{"dataset": "regions of photos with short descriptions (Visual Genome)", "tokenizer": "word", "encoder_norm": "rmsnorm", "encoder_layers": 12, "encoder_kernel_size": 3, "decoder_norm_position": "sandwich", "decoder_bias": "all", "decoder_tie_embeddings": false, "shampoo_beta": 0.95}
Rows from block 3 of the text decoder of a small image captioner, named by matrix and row number. Rows with one number belong to one neuron. Each number is 50 + 15 x the weight over its row's rms, rounded and kept within 0 to 99. All counts start at 0. After the name is the row's rms in percent of the matrix's.
After each neuron's rows are labels from the 100 texts, of 14976, where the neuron reaches its highest value: "fires on" is the input token at the peak. Only what is clearly more common there than usual is listed. The data: regions of photos with short descriptions (Visual Genome). In brackets: how many of the 100, against the usual share in percent.
# fc1: MLP up (decoder.blocks.3.mlp.fc1.weight, 384x128), inputs 0-63
# fc2: MLP down (decoder.blocks.3.mlp.fc2.weight, 128x384, transposed), outputs 0-63

fc1.300 098:53 42 43 55 55 70 39 66 49 64 55 32 49 66 71 39 80 57 66 64 13 34 51 16 34 50 73 31 70 68 56 44 46 41 34 46 70 60 31 31 70 36 53 69 40 65 35 49 40 54 61 61 37 56 74 54 46 21 48 48 53 44 43 51
fc2.300 100:48 57 69 53 59 16 61 57 43 41 56 58 32 72 39 19 21 71 67 20 63 37 39 80 57 47 54 34 58 46 38 61 63 34 50 09 30 49 47 38 59 31 16 56 64 51 62 58 33 59 27 55 58 49 39 32 37 61 55 42 53 67 14 51
fires on: "seat" (21 vs 0); "wheel" (19 vs 0); "made" (18 vs 0.1); "yellow" (10 vs 0.3)

fc1.14 098:36 44 57 49 66 27 53 52 67 54 66 34 44 19 74 67 53 43 26 35 47 72 48 31 57 77 53 79 46 48 66 62 41 64 59 31 47 33 70 53 45 52 64 52 67 52 74 10 52 53 21 41 81 31 61 54 45 45 49 55 38 68 37 58
fc2.14 097:26 65 43 33 57 50 58 23 79 32 50 45 61 52 30 88 11 66 15 52 40 47 55 55 41 52 64 41 49 52 52 48 67 45 44 47 55 19 67 27 30 66 47 34 59 63 89 47 68 33 46 30 45 27 31 43 54 84 36 42 43 52 53 32
fires on: "bus" (39 vs 0.2); "car" (34 vs 0.1); "van" (20 vs 0)

fc1.322 108:32 59 56 55 28 20 54 49 41 56 47 34 49 61 31 77 46 82 31 38 46 23 39 41 54 59 24 55 43 52 53 50 49 41 69 41 54 62 50 75 57 65 48 26 59 78 74 36 34 67 32 55 62 66 40 54 49 29 43 86 54 57 51 47
fc2.322 108:70 24 70 37 36 39 51 51 65 34 35 36 68 41 38 45 50 57 53 18 29 39 39 55 60 56 28 58 49 44 65 35 56 38 60 54 60 55 66 76 64 57 25 33 43 44 60 44 61 46 35 54 25 31 43 64 67 48 38 77 48 41 34 63
fires on: "bus" (68 vs 0.2); "cars" (16 vs 0)

fc1.58 108:44 63 39 38 60 58 39 26 45 62 28 41 27 42 32 66 27 53 43 40 54 58 33 85 36 58 48 59 82 59 50 29 32 42 44 66 06 47 61 52 46 44 61 43 57 34 37 57 70 25 68 76 39 51 24 60 62 37 61 37 35 38 47 58
fc2.58 102:61 46 37 30 43 49 36 54 66 33 44 76 38 50 80 54 50 52 35 41 47 56 28 54 52 82 31 13 57 38 37 14 21 49 57 29 11 70 62 49 47 53 41 50 62 61 65 85 38 73 45 61 39 60 56 53 46 60 51 49 64 56 19 58
fires on: "man" (55 vs 1.1); "dog" (27 vs 0.2); "she" (8 vs 0)

fc1.123 103:42 36 57 36 51 66 19 56 36 44 77 45 53 81 42 54 46 55 79 60 68 42 22 55 50 33 45 56 73 62 50 43 28 75 58 42 38 48 79 66 32 56 92 45 38 40 53 47 74 51 74 33 61 57 64 46 30 52 27 34 56 62 56 39
fc2.123 099:31 72 32 68 42 37 49 56 75 69 35 29 61 44 65 40 49 54 46 43 64 69 53 75 59 44 26 53 72 43 45 28 40 32 52 43 00 72 78 38 56 57 44 38 28 54 67 68 63 51 30 34 70 63 47 61 91 29 52 42 31 47 52 48
fires on: "light" (22 vs 0.2); "color" (16 vs 0.1); "hanging" (11 vs 0.1); "some" (9 vs 0.1)

fc1.228 093:34 37 35 71 62 32 42 32 42 48 22 62 41 33 34 40 69 29 47 44 52 78 46 24 79 49 61 53 25 42 63 45 71 61 41 79 43 60 33 51 54 49 58 75 74 32 57 30 76 36 54 19 40 70 29 56 46 65 56 46 58 70 51 41
fc2.228 102:34 48 34 74 64 25 45 42 29 46 33 43 60 59 64 42 44 48 50 42 39 49 42 45 27 54 34 65 59 46 23 31 64 67 35 41 70 41 65 57 55 66 53 59 66 26 35 40 53 38 65 42 48 57 58 71 36 65 01 66 47 47 20 36
fires on: "man" (36 vs 1.1); "woman" (19 vs 0.5); "girl" (16 vs 0.2); "baby" (9 vs 0.1)

fc1.99 102:47 51 83 65 50 47 44 50 56 27 30 48 54 42 50 62 30 73 63 65 41 49 36 41 58 63 37 45 48 69 31 37 49 48 62 78 30 52 49 40 45 59 93 46 34 60 45 53 65 44 65 63 38 81 32 50 65 46 58 10 44 45 46 57
fc2.99 107:33 31 32 77 14 57 51 76 55 48 36 79 55 46 63 61 49 45 53 44 32 74 64 57 59 37 78 59 37 57 48 46 85 55 46 41 55 44 57 27 58 48 47 47 44 65 59 52 47 57 63 48 43 25 36 38 51 52 52 28 44 72 16 60
fires on: "man" (49 vs 1.1); "player" (38 vs 0.1)

fc1.198 101:39 55 46 52 47 44 55 66 36 46 47 51 41 62 54 42 54 59 31 41 38 53 50 51 55 61 78 64 53 48 62 28 39 75 39 52 39 53 58 52 63 09 78 53 51 43 48 36 59 43 84 66 34 49 28 20 44 35 87 33 57 47 78 56
fc2.198 095:64 61 23 43 36 55 83 76 39 40 50 65 43 47 69 22 39 60 57 53 46 69 51 41 32 59 46 44 11 45 28 26 67 54 82 51 43 55 45 60 60 34 41 22 45 16 45 59 32 34 46 57 56 55 22 19 42 37 51 38 58 62 57 65
fires on: "man" (78 vs 1.1); "girls" (8 vs 0); "boys" (7 vs 0)

fc1.126 096:55 33 45 28 83 71 56 45 61 36 67 61 15 49 33 41 60 61 55 45 54 60 48 69 22 48 51 70 59 60 35 43 54 39 43 60 47 32 51 59 51 59 44 40 27 48 56 39 68 51 61 38 66 46 29 55 57 52 32 62 88 43 56 52
fc2.126 094:34 54 42 41 43 62 50 59 42 46 43 64 62 56 83 59 11 22 56 53 46 63 59 70 82 44 28 38 57 73 55 67 57 30 55 49 28 46 46 38 37 40 68 59 49 59 26 46 28 61 37 51 62 42 46 47 37 35 37 42 43 54 73 35
fires on: "is" (39 vs 2.3); "wearing" (37 vs 0.7); "clouds" (17 vs 0.1)

fc1.206 105:31 23 60 67 59 63 46 67 39 45 37 29 57 49 63 67 39 44 47 49 50 40 62 55 26 50 68 54 55 61 63 55 24 54 72 39 49 51 41 56 69 43 39 79 49 50 35 52 61 54 48 64 45 45 67 37 50 83 39 67 52 83 44 63
fc2.206 101:35 53 39 71 53 58 43 51 36 64 52 22 51 43 53 67 58 38 49 52 46 36 49 69 14 56 34 57 70 44 17 72 30 73 57 56 41 52 47 49 62 68 50 60 61 64 52 53 68 54 57 67 75 38 37 55 50 46 28 61 71 43 45 76
fires on: "trunk" (12 vs 0); "plant" (11 vs 0)

fc1.383 088:47 46 39 43 47 31 73 54 49 59 34 37 47 69 52 72 75 82 57 91 63 45 33 53 52 64 70 39 56 54 32 29 55 70 55 58 64 48 39 44 47 42 50 40 62 59 36 57 61 73 67 46 83 81 48 73 63 60 62 60 58 39 51 28
fc2.383 090:38 39 51 63 49 39 28 48 23 48 59 35 39 48 29 53 64 36 58 73 31 55 53 49 65 45 46 57 68 60 59 28 39 53 37 19 48 46 62 81 33 51 42 49 41 31 58 41 34 36 38 77 46 47 49 62 20 51 49 46 70 68 58 37
fires on: "is" (24 vs 2.3)

fc1.175 090:65 66 46 36 41 45 35 58 51 28 52 38 56 49 54 85 51 57 39 72 48 49 56 56 44 40 49 46 61 74 44 63 63 42 53 22 73 49 71 44 51 48 46 31 58 47 35 55 51 65 66 27 60 49 34 56 61 35 39 30 55 54 72 48
fc2.175 106:82 41 40 62 54 30 43 71 47 41 60 27 46 52 22 66 31 42 86 66 21 89 51 59 54 49 56 35 63 71 32 46 59 48 78 42 58 79 42 48 47 68 41 38 51 49 62 20 34 72 82 41 60 62 74 59 61 40 52 61 36 63 60 68
fires on: "is" (70 vs 2.3); "are" (22 vs 0.4); "with" (8 vs 1)

fc1.17 084:30 46 44 73 32 33 36 44 31 52 18 74 46 58 51 95 40 69 41 56 52 27 58 36 53 46 52 54 49 58 71 45 73 40 40 32 59 45 58 50 55 55 60 64 61 49 48 46 93 41 27 60 63 44 51 72 78 76 47 81 63 57 41 80
fc2.17 089:58 65 57 63 46 61 53 60 53 82 37 48 49 42 68 57 57 68 25 45 31 66 55 48 33 72 41 45 48 48 45 54 62 63 53 54 28 22 40 64 53 40 41 53 72 69 87 40 58 55 36 45 49 64 28 57 44 54 53 55 86 56 62 69
fires on: "bus" (68 vs 0.2); "train" (18 vs 0.2); "vehicle" (10 vs 0)

fc1.320 080:75 70 56 43 92 52 43 61 76 39 55 34 34 75 61 31 46 57 27 68 63 64 46 56 72 65 58 66 29 21 39 30 34 81 41 45 61 56 65 45 55 53 57 40 18 78 68 68 70 68 54 29 64 60 59 30 63 36 65 52 23 50 57 55
fc2.320 085:00 51 66 43 42 94 56 47 75 53 74 49 46 62 49 47 44 37 37 39 64 68 65 61 58 53 62 37 35 62 45 49 60 77 36 42 33 58 69 34 62 43 36 64 22 12 47 74 44 62 39 46 45 58 59 52 34 59 39 38 33 66 45 48
fires on: "is" (34 vs 2.3); "with" (27 vs 1)

fc1.162 125:33 53 51 54 76 34 45 64 50 51 59 62 46 73 53 32 38 59 36 69 67 84 18 52 43 54 52 34 52 46 78 60 49 61 20 71 53 66 77 53 42 44 37 63 34 42 45 49 51 41 18 70 53 50 68 46 26 57 40 36 22 47 37 48
fc2.162 104:62 38 53 13 53 51 63 70 62 43 60 36 85 44 71 41 54 61 27 35 38 74 37 42 77 26 79 49 52 41 48 67 60 34 46 50 49 59 55 38 44 56 57 51 54 52 46 54 49 44 65 45 51 19 49 45 55 76 48 52 49 55 40 40
fires on: "hanging" (60 vs 0.1); "made" (10 vs 0.1); "away" (7 vs 0)

fc1.286 099:52 00 60 36 67 57 40 25 65 75 46 59 52 51 45 70 61 41 53 19 54 41 37 35 41 63 50 47 09 66 52 59 37 72 27 53 59 46 39 56 57 65 68 48 46 40 32 53 56 41 69 38 69 48 64 31 63 39 60 39 72 52 49 73
fc2.286 102:43 44 51 34 10 45 11 43 50 19 38 50 59 39 62 54 47 35 55 49 55 78 60 67 54 69 80 29 47 57 60 60 48 51 55 60 73 25 32 63 62 40 54 56 39 35 35 77 60 70 61 34 46 59 35 57 45 59 16 55 47 44 09 50
fires on: "is" (53 vs 2.3); "are" (35 vs 0.4); "large" (7 vs 0.3)

fc1.83 095:59 56 56 19 75 72 53 31 81 37 64 43 27 49 36 54 72 61 43 73 59 41 59 57 32 56 48 59 62 24 52 46 58 41 32 44 54 58 41 57 50 56 69 72 56 53 52 54 48 50 71 52 26 60 20 45 31 51 55 33 45 51 43 53
fc2.83 105:35 54 50 42 61 57 46 28 41 54 50 41 50 54 45 49 70 55 20 39 40 93 49 57 67 63 70 74 66 30 30 36 34 24 40 67 40 51 50 45 37 48 59 55 38 49 57 64 37 73 52 34 29 38 62 13 49 81 67 28 60 68 43 72
fires on: "is" (12 vs 2.3)

fc1.232 095:71 60 81 45 50 36 57 46 45 65 35 80 43 47 63 39 27 67 47 38 52 53 70 80 38 62 52 62 54 35 29 85 49 67 49 29 35 66 62 63 37 57 37 52 52 36 45 63 57 60 32 31 62 31 53 60 79 44 54 56 53 53 26 86
fc2.232 095:56 30 85 67 46 41 31 44 72 22 63 74 41 63 70 61 50 58 63 48 75 48 58 74 56 67 46 31 34 79 65 47 60 38 64 34 39 69 51 20 47 49 49 58 40 45 48 49 70 50 63 66 60 58 42 45 54 64 44 46 47 56 41 81
fires on: "is" (33 vs 2.3); "," (32 vs 0.1)

fc1.115 105:37 20 54 48 70 46 31 64 47 73 32 48 42 69 62 64 53 62 33 66 35 59 44 52 45 79 67 58 73 64 78 30 31 52 57 64 24 44 50 57 48 52 41 42 52 57 61 48 63 44 72 30 42 66 24 46 62 48 52 36 27 63 47 40
fc2.115 101:65 68 21 76 35 40 64 41 36 57 50 89 39 37 68 30 60 60 58 65 47 37 67 44 49 64 35 28 55 50 71 33 53 49 67 41 46 35 61 68 36 57 43 50 48 57 70 33 83 54 79 48 33 54 60 49 46 63 42 37 67 41 60 34
fires on: "man" (91 vs 1.1)

fc1.263 098:49 40 53 39 38 57 49 44 34 32 12 66 55 41 67 42 57 58 49 31 26 28 63 49 65 54 36 45 64 54 32 33 49 59 43 55 13 43 54 56 73 53 54 61 47 54 28 72 48 61 63 38 53 58 12 64 52 61 65 39 50 57 36 58
fc2.263 099:52 49 25 49 30 66 65 35 84 45 35 73 26 51 33 49 65 52 43 59 37 14 35 56 43 47 69 48 38 33 64 21 45 71 61 19 72 33 37 70 18 73 48 42 35 58 45 41 35 39 47 45 25 26 32 47 60 70 44 24 47 73 41 47
fires on: "man" (44 vs 1.1); "person" (34 vs 0.4); "men" (9 vs 0)

fc1.182 123:39 31 50 41 42 44 36 38 57 40 46 33 53 47 55 72 52 57 77 52 39 38 42 82 67 31 63 39 46 66 44 68 46 52 38 32 30 61 56 68 29 64 85 10 29 44 44 38 42 54 50 68 35 51 90 52 38 50 40 20 57 50 58 43
fc2.182 116:43 79 07 50 64 67 72 35 39 58 24 60 53 46 63 28 55 55 44 46 33 41 48 51 75 57 55 59 45 51 57 70 31 25 36 28 42 21 70 34 33 63 50 49 58 47 28 40 39 58 75 47 37 37 50 74 49 40 59 46 51 63 41 49
fires on: "light" (68 vs 0.2); "dark" (30 vs 0.1)