Rows from block 3 of the image encoder of a small image captioner, named by matrix and row number. Rows with one number belong to one neuron. Each number is 500 + 25 x the weight over its row's rms, rounded and kept within 0 to 999. All counts start at 0. Numbers have three digits each. After the name is the row's rms in percent of the matrix's.
After each neuron's rows are labels from the 100 images, of 14976, where the neuron reaches its highest value: "patch colour" is the nearest of a few named colours to the mean colour under the peak. Only what is clearly more common there than usual is listed. The data: regions of photos with short descriptions (Visual Genome).
# fc1: MLP up (encoder.blocks.3.mlp.fc1.weight, 768x192), inputs 96-191
# fc2: MLP down (encoder.blocks.3.mlp.fc2.weight, 192x768, transposed), outputs 96-191

fc1.731 072:485511507513474470456466495472516507475520415476489509536516504513507473509522520493512513509519473514504514512496494499512447452538505525543475504526490516505505503544527538494552512502513531477503474507505453492488500547562558470521541465516508525512497442455562472484502463537497483504
fc2.731 089:520520470563537517514536501534514507509511531539512497491502499494521488509534490513555539480535519507466514491491506514512492484475479500538534457515531518504518488473491495557502511511472486484490556440472494485492475437512514521519529465517481500493508496496521498529517437463517471485
patch colour: pink

fc1.305 100:508471523528517528480502519486475519487532522484477462502491478483518480519495515520492512491543513491490501482494521517520495489473502509495497501517458503503489511491523519513493551533508454503532527515510504474510488525443532493516473500456516526482465489514495447530506490494490512468
fc2.305 105:532513463465474479489522524498503468462534515484496460492511487484475498526461519473533514489493498526467498533540490483545448493505480517544484519497495498503499519486528542506506477505520456496550493482550533496459524475483497519445477519506511464521472508503486504493489491497499473525
patch colour: blue

fc1.160 107:490530485486478510517492519463483527486499475475506494502539535503515507481513488483502493504498474489508507468513505500525499515487493504475488580491474524529504485527487479536485526484502478468572520510471489494536550505484485480477472480464518506500572499478477490495498498514515489487
fc2.160 115:521507570534501519509540528504483507488536491485474526538588468470470506482461480478525506511479482513504508524517501510524470532502496511546536530536482487538466480544507521506500499477511437486505495510508541511480507475514478470528530479503477472496451500484514499504476497465528482538
patch colour: pink; white

fc1.699 100:490520479461509489482521502504493526513530474479501498520469467474476507483492494463461549463454513504442501543506520485472528529505500477494535489498507479542478523524533502518514496503506489524515486545464524495509525488501541523516520508546491521512481446500521554542533476524469547490
fc2.699 100:545507484491481529536482512485522495466516538514552465460466543474525505527482483490519517475483469492494485475474501490503508530489486529497481472519491442522492534531507500538515478471428532498518498517502523503500448526498514531501520506491484471472479509479503523523475518486467469490
patch colour: white; pink

fc1.181 098:489458523513486496536503464460500495520489481438507504500478501479479527518534528499486504490537506502517466465510503518528507489491479516483513496539501490559437516471515505502520459504458474517468501494504486526525514472496527534513486464522481542457495500511489537482464515495478494544
fc2.181 098:502458498526486442520471500512501504494510467507491536496502464488501506506540511499493474467459513452528480484499529521542481462469467497509519500534528529508511489462527472538516517471527471532479479500471538495533474564495506449515479532507512555464513511511469507510500473485501510498
patch colour: white

fc1.511 100:554513464495497525507519485497483524539511480488520508501462487501551523532480501523497504494521467490493502474504461502518537505485526461514482489469488454515521484492520499473486499539489485534525500510505492500534447528507534502516488476506472515501462565530470536472523483494521518553
fc2.511 093:498509499563490534505529475501539486508529510494520527485501491497461504512517477521454512506469516468478517500555466475485530494486462510506478472516525494502508496512518523511517479448542489473524514487518484520520482484461502466492509500486463469539468517586522499425534510519522521513
patch colour: pink

fc1.149 119:493468541513471480447581519494488527508509503534483487554483513511503494478489515497478498475493485517526501483482515489503499461465536507483526495524520541515476507495468525468540490517480488489486495522503506459490430451487475477473473477532523484497493523514441517508534501527524494505
fc2.149 108:519508516478504465451502491505438475516504499525466496481463475521473470482534485508539515499530515508490536461498486455507500508480513487463468509499470510461494534489504462525484491521530527500487499496497524517464476509479499509442513512469460527484506525480545494513517516490475549518
patch colour: blue

fc1.217 106:521502542513500526484532489462490532513488468508531471491489524470470487472513505516494492513497501496501492497489471469518502449529510499483525483528479512514551524482511473506510501471525468480506520507471492485480432494499499441509502485512479507526505465489468524491494482543505482500
fc2.217 086:511538509485516496505500522490479495508487484495486537507474453530513532518500528442488449519492461564456501490546443532512459480510498480509500497498511441538488492490520508500517495490531486492516495502529479465476492482499511478499511560463471540553505479497527522518509473495502509496
patch colour: blue

fc1.340 091:471504567502516496486506528463454477500517512515505495510477516492517526468496500491504548504474511522527519472488494495482523517515516536488486430560523508467491493573527526480532504490498495488508541502522493529502477536544520548506488507475513484504484498487505536512498489486506453449
fc2.340 091:536524479512490434481501517527485514524490508504474518485514500496510519531484515483514518507518491520485504447494469481496528498508541508465501471503491461547558498486484488517485497528505491486521491512518516438459469510478497495483505518450507533483476466515489507509498495510563479515
patch colour: blue

fc1.489 130:486468503574476508483511537507485559475505497446488540518492514514527475514491497492492518529485526493508533505486525515449529498473489504522432492497528487452483478496523533491488474538478486559526481473508507489529515508515503505519469473476516528474500480514487472500513484495445497525
fc2.489 111:473479513453508514508522514529512501517517489482476516502510508522524480503521462484486512541477472494499507526520459462454529539530521506480453538506541504511473480514536494455537497528511482487481510478542483470526531543459520556484492542496455498477524500528484509505494520550485522514
patch colour: black

fc1.649 093:478482512462484543489517533499499502519544424488460459524478500498484543506492487485522471493525529499504511482488473490577495510466544500479484504509461513505502503520521457455507532507476432502512461532511503513495477503495505524516522485486519527478511496504551489496518558507529496462
fc2.649 101:533494498547513505490474502520509496464495510556500481536472491525460522555505463468530516490485477520481458492481433499462510483516504507540457496515516493504476472487476471486488472529479453508507472504519471483466529522511500462519483507529538480466506522525542515498499515483525516489
patch colour: pink

fc1.760 151:537491482498516516486524517488502489507527513495434514500479475564479508535511499521509471484483503526496519497487537573494483492513476516504542532496503547503533487478488523481504506509544481493506443491502511530506499503520495539477502513508490477553496515482522481516450499517496503489
fc2.760 117:492504517535512497465470455453508514511452510502511497515492493478474500478475495514483494514513525538479455513534515450496466507525521507491515499486503546495543475476512495537509523508483447511527493503475505490499569536476518476536502511533561488498448500484492526505496488470489450509
patch colour: pink; white

fc1.585 084:533495533470499505486504529513475505476474503503491500534509526469501492491480488490508515527529502459512505518482515498515515504485516477487513502477475494528487505555504497490500503518501464483482526502542467558403466489514530485516511510517452520476503550526477518518484477467520467519
fc2.585 088:499502516500423499525457529538530508490430533536526514468533495485506448526491501497517506507531474485524496474541505459522525491504508450506501495511540517495488530504557517494507494532505498452511480509528508462491483489526483508498511501477492492513526482481472471462528463479541451506
patch colour: pink; white

fc1.516 108:471504498524489492542503504512535552497499498509485507491515512472510525521540500518511464502490510507483511533526473484511486520477480474493454498553508546502475476505567485493552516475498466461452497490517481461458465506472520492482483469527489443504479446505515564488505465508520503470
fc2.516 102:470473496487528484548501470494519544527525511511546488518488497489543487512527535507497515481510527476504538522478524506518514518513460526465500499480489511479509502498537452486476501571491518495465498438502506524477450469512530440519524513473522526497505526533471454449518510528489482485
patch colour: blue

fc1.134 085:462547487493519539470435504488527520479530494470452521546531500494531529521491499463479495508429505489491484519507506490521486475485500476489569505521527527528511477510493499480514527497532529482471493549567511471478497462525480515470484465543468519518465542533501536509508496475485514489
fc2.134 085:487532511505516505485496527498512517539464498531522523499504490484499507481511495459476506521480487455510511514514500554468471526477511540499548535473497480465444503471486473476526464525464483491513523507493486523524487521567478534511455473478505499497511487494458506493488510506500481547
patch colour: white; pink

fc1.402 090:509509508482505507506513489481477549468538505515547505493530535528489523482522479489464472484481468578524487493502458521491484484512500473498511536500529494507507507502544475481527494517467494498448449478479441457485482495496527504523497481519528472457448516512484478545453470476521512502
fc2.402 099:509522457532516460485511536527513516542494511497484477491472499485464533501482501483509519460495505547491472492458495500481481505484532461496512516517483530496459460456481441478482456462480480493493496520489506498510502499518485460508540512492497525503458500482464507521547558496515530475
patch colour: pink

fc1.291 117:522522529487461541487494481553480508509499482518513510496491503483504468508501505516493480503488542510468503470518491490509534502513495478465500530496533538542516523479483465485543516479510476503533502494518550510498471522521460479503501524457557509514530486515469490476555486498516521514
fc2.291 125:530530470560480454505452522498508507447516536485513481483485531481519523485506471468483502521508488527535492555512490502518491503497493480536526494470473510471475458519499505484508503468487500521523518477512524480496485524497467492538511462491510523516519492525491480469485499479517473446
patch colour: grey

fc1.301 076:457492464497556465463450562471481464488491495482469540527496479502559480495518491498502466504500544517495503524526532497470511457546493527463501478499521517507450528500438510517545495497475502509508544493515469485514463496514468529435508494503499488522534520514492513508522523432450493539
fc2.301 084:506498525442552521467543463508489489555570462533494502526529523533489469520474450516478520510494505508506490480508467479463555527480475511519514509501477526499487513530535551529500489520516475505506475503535546488503532495524513499479474517494532503506484539510453513539473506485528501543
patch colour: white

fc1.6 094:450471505530470440498508529492519517501500483532469476526513516489563500518496453537509475488511489527493557479493500476482504557528515494475509483549494514500501496512460483493481525494543482499472565510491488543497447484485513486488482513505484453486519468487491495460482480476498485497
fc2.6 095:485518519428530459475511478524510526503489531580482486487464505520497509485477476464460463479524500456489512444517453456467490491512511538536495496500505472481506536495490514483510453507483475508534437505472461480495502540477477495475487489550499473489484500461510517537526468518473459476
patch colour: blue; cyan

fc1.387 093:444496472479501555516501496459496511535479534526495533492504469514481514540480487454488545537469507487516521517523509543507483489563509510463475518519500485458522538519495530521529489500517433471478527487474560505520515506522528552470473487489551471493512515489511477514516462513528486490
fc2.387 096:479494475494516534501497459489549527530542502493488485507494526502489525516482507518487552506474539487482513500504472499468510556526495479460518475456478529475530480515518525486508482512505495463481495504511497532517469520529516470495455494471491517513508515520525508470482492486446481485
patch colour: pink

fc1.490 095:470470519516497478494506494494522490490457486574477500490548472500515508443526465519507486467515469516537494478466511470490507510504506547476529471505491482507575491519450578495510496512489509494486485484522485503516491449509510493494495500539492498475514489464508496507480479499487474525
fc2.490 103:503493489504507508481489509500545510551466521560487517492509546486498529477491473478427528472508489535452488490523487501442564467476509514489497509517563501527496552518538482471504492493517522472539507479501491512492516525483513491478544517462500483529536430498512519534516454505482475505
patch colour: blue

fc1.361 088:497476520476492511473460527486509550489488494422534526521468482529472515482458492473550498553524486507502481468489511507503468530499509531522471531520503473459474535545475480455535493508481524484482523519505510488520486454487502528526497538463514442544506517459470528519480493526490523511
fc2.361 092:477507526535522536474486530542481475464532503525537518501490490511522471508479526490492455503478472519553521471538465526509444519505483512531452507518514503467518471477551522520496451487553475521477508550541493505536516512479504539488469489485465526490503540515468479486487468551495492489
patch colour: black

fc1.31 092:445495502524501522481510472508527451509472469470496477465483495511485479501524495530453471479507554501447509498505484575486503508509509497539479510473473521500472478458460488531493537487489476505506527553482506477513504496499491482506425537545534548508559528524537480491509505466436535530
fc2.31 098:481485546508510543515513532426521531482473499512457510529544506533492471488494506543493487504480536495513489478499522484555476516511493486531477503481484503492457469467484532507524516492485488513461515498517540524545523533490508506485478472456471496462517512518492507513511514556505546496
patch colour: white

fc1.573 088:500495506493506524480475471456521482521525473529496494518493501530543488478539496501498503527494498501516511517512515545480479452529523528479496499518484486469475494481507512459491470476480478527444479484476516472495499504514459507506486485518509557480498478505526527521519533430536470503
fc2.573 092:469456485466510515487503535493525482491489484503499508545517494531565485468488487541504537518469492502496513466530554463445491523484490518498516495511525506474514472503502516476522532488497490518498486466515504544520493486504532499483487493500509449507514534511513490479447543515505469513
patch colour: white

fc1.567 082:494510470504503468446482542527542522533504492452490496513497493518468503480533505511544490536537528486547541489509449485516490479482476544459498478502484472488471469510482504503527511539444460515509490522510475481495523491502538459494477522492534504494505519502508454484493483527489480485
fc2.567 083:500473475512526484415529501499519485504501468485502519462494496516434522500536496523481490485508523511452502534510495499516502482463469490532535534518528455482464489495478451519541469496533516511492527493460488487493521499540518460501544493481526519503503492474465529510483507504522519499
patch colour: grey

fc1.116 103:511509471513474499511517490498519512482481495515482524517471464512446476491521501479533469501470467528503490498531490469504486474409508538524525482509497532516485532474538516532525454457508503493501462528470506497501458523548514491481514526511499499493505465463551507505512515528511492504
fc2.116 110:510525444460456473493522488509499521477513498499481552498495500556482497518512493496480467501522477514539492496508477490538527521500560458529488509503503481532530512491480523491528519520519484493515501534508474505502496465510510529497480496518464546496500482467482475494503485487481500493
patch colour: black

fc1.88 096:511509490510531497479546490522484500543467542513497507508507476461524512479499509479474501502536548496504517524497473492535486485528500538451454530496494491484482451508542527536508555498454488516470501510508503480538475467464479515518545508467472511518453488498515512492478467521501457496
fc2.88 102:505480517526514478474474510495502502495493477509550492495470477493535539485501535485529496510450501465519488520517523482498549473499488549502518496467507535509512535459498485525512494439493500534489508550506523476507538485507508517482510517510494505517505501500528545505568488500497499502
patch colour: white

fc1.174 095:495486489499494509489491505459468497519463497493542548461504520480450495501500522515491494468475494488513528453498526488505537468512492485512532467516521490486490499477470475521488506485474496512516485541512466576487469480441508470527533529525532473471491494537507521530474491479524498506
fc2.174 096:510510539466490495510498526494482507514509480496522518519488463468551472512472465477529495505539567490503494506444510554494519513471508521509537453471530468514469541511523481514523524497511490512472518521441531463502514517503511496506427498492557541486525454490501493485467533536527524501
patch colour: white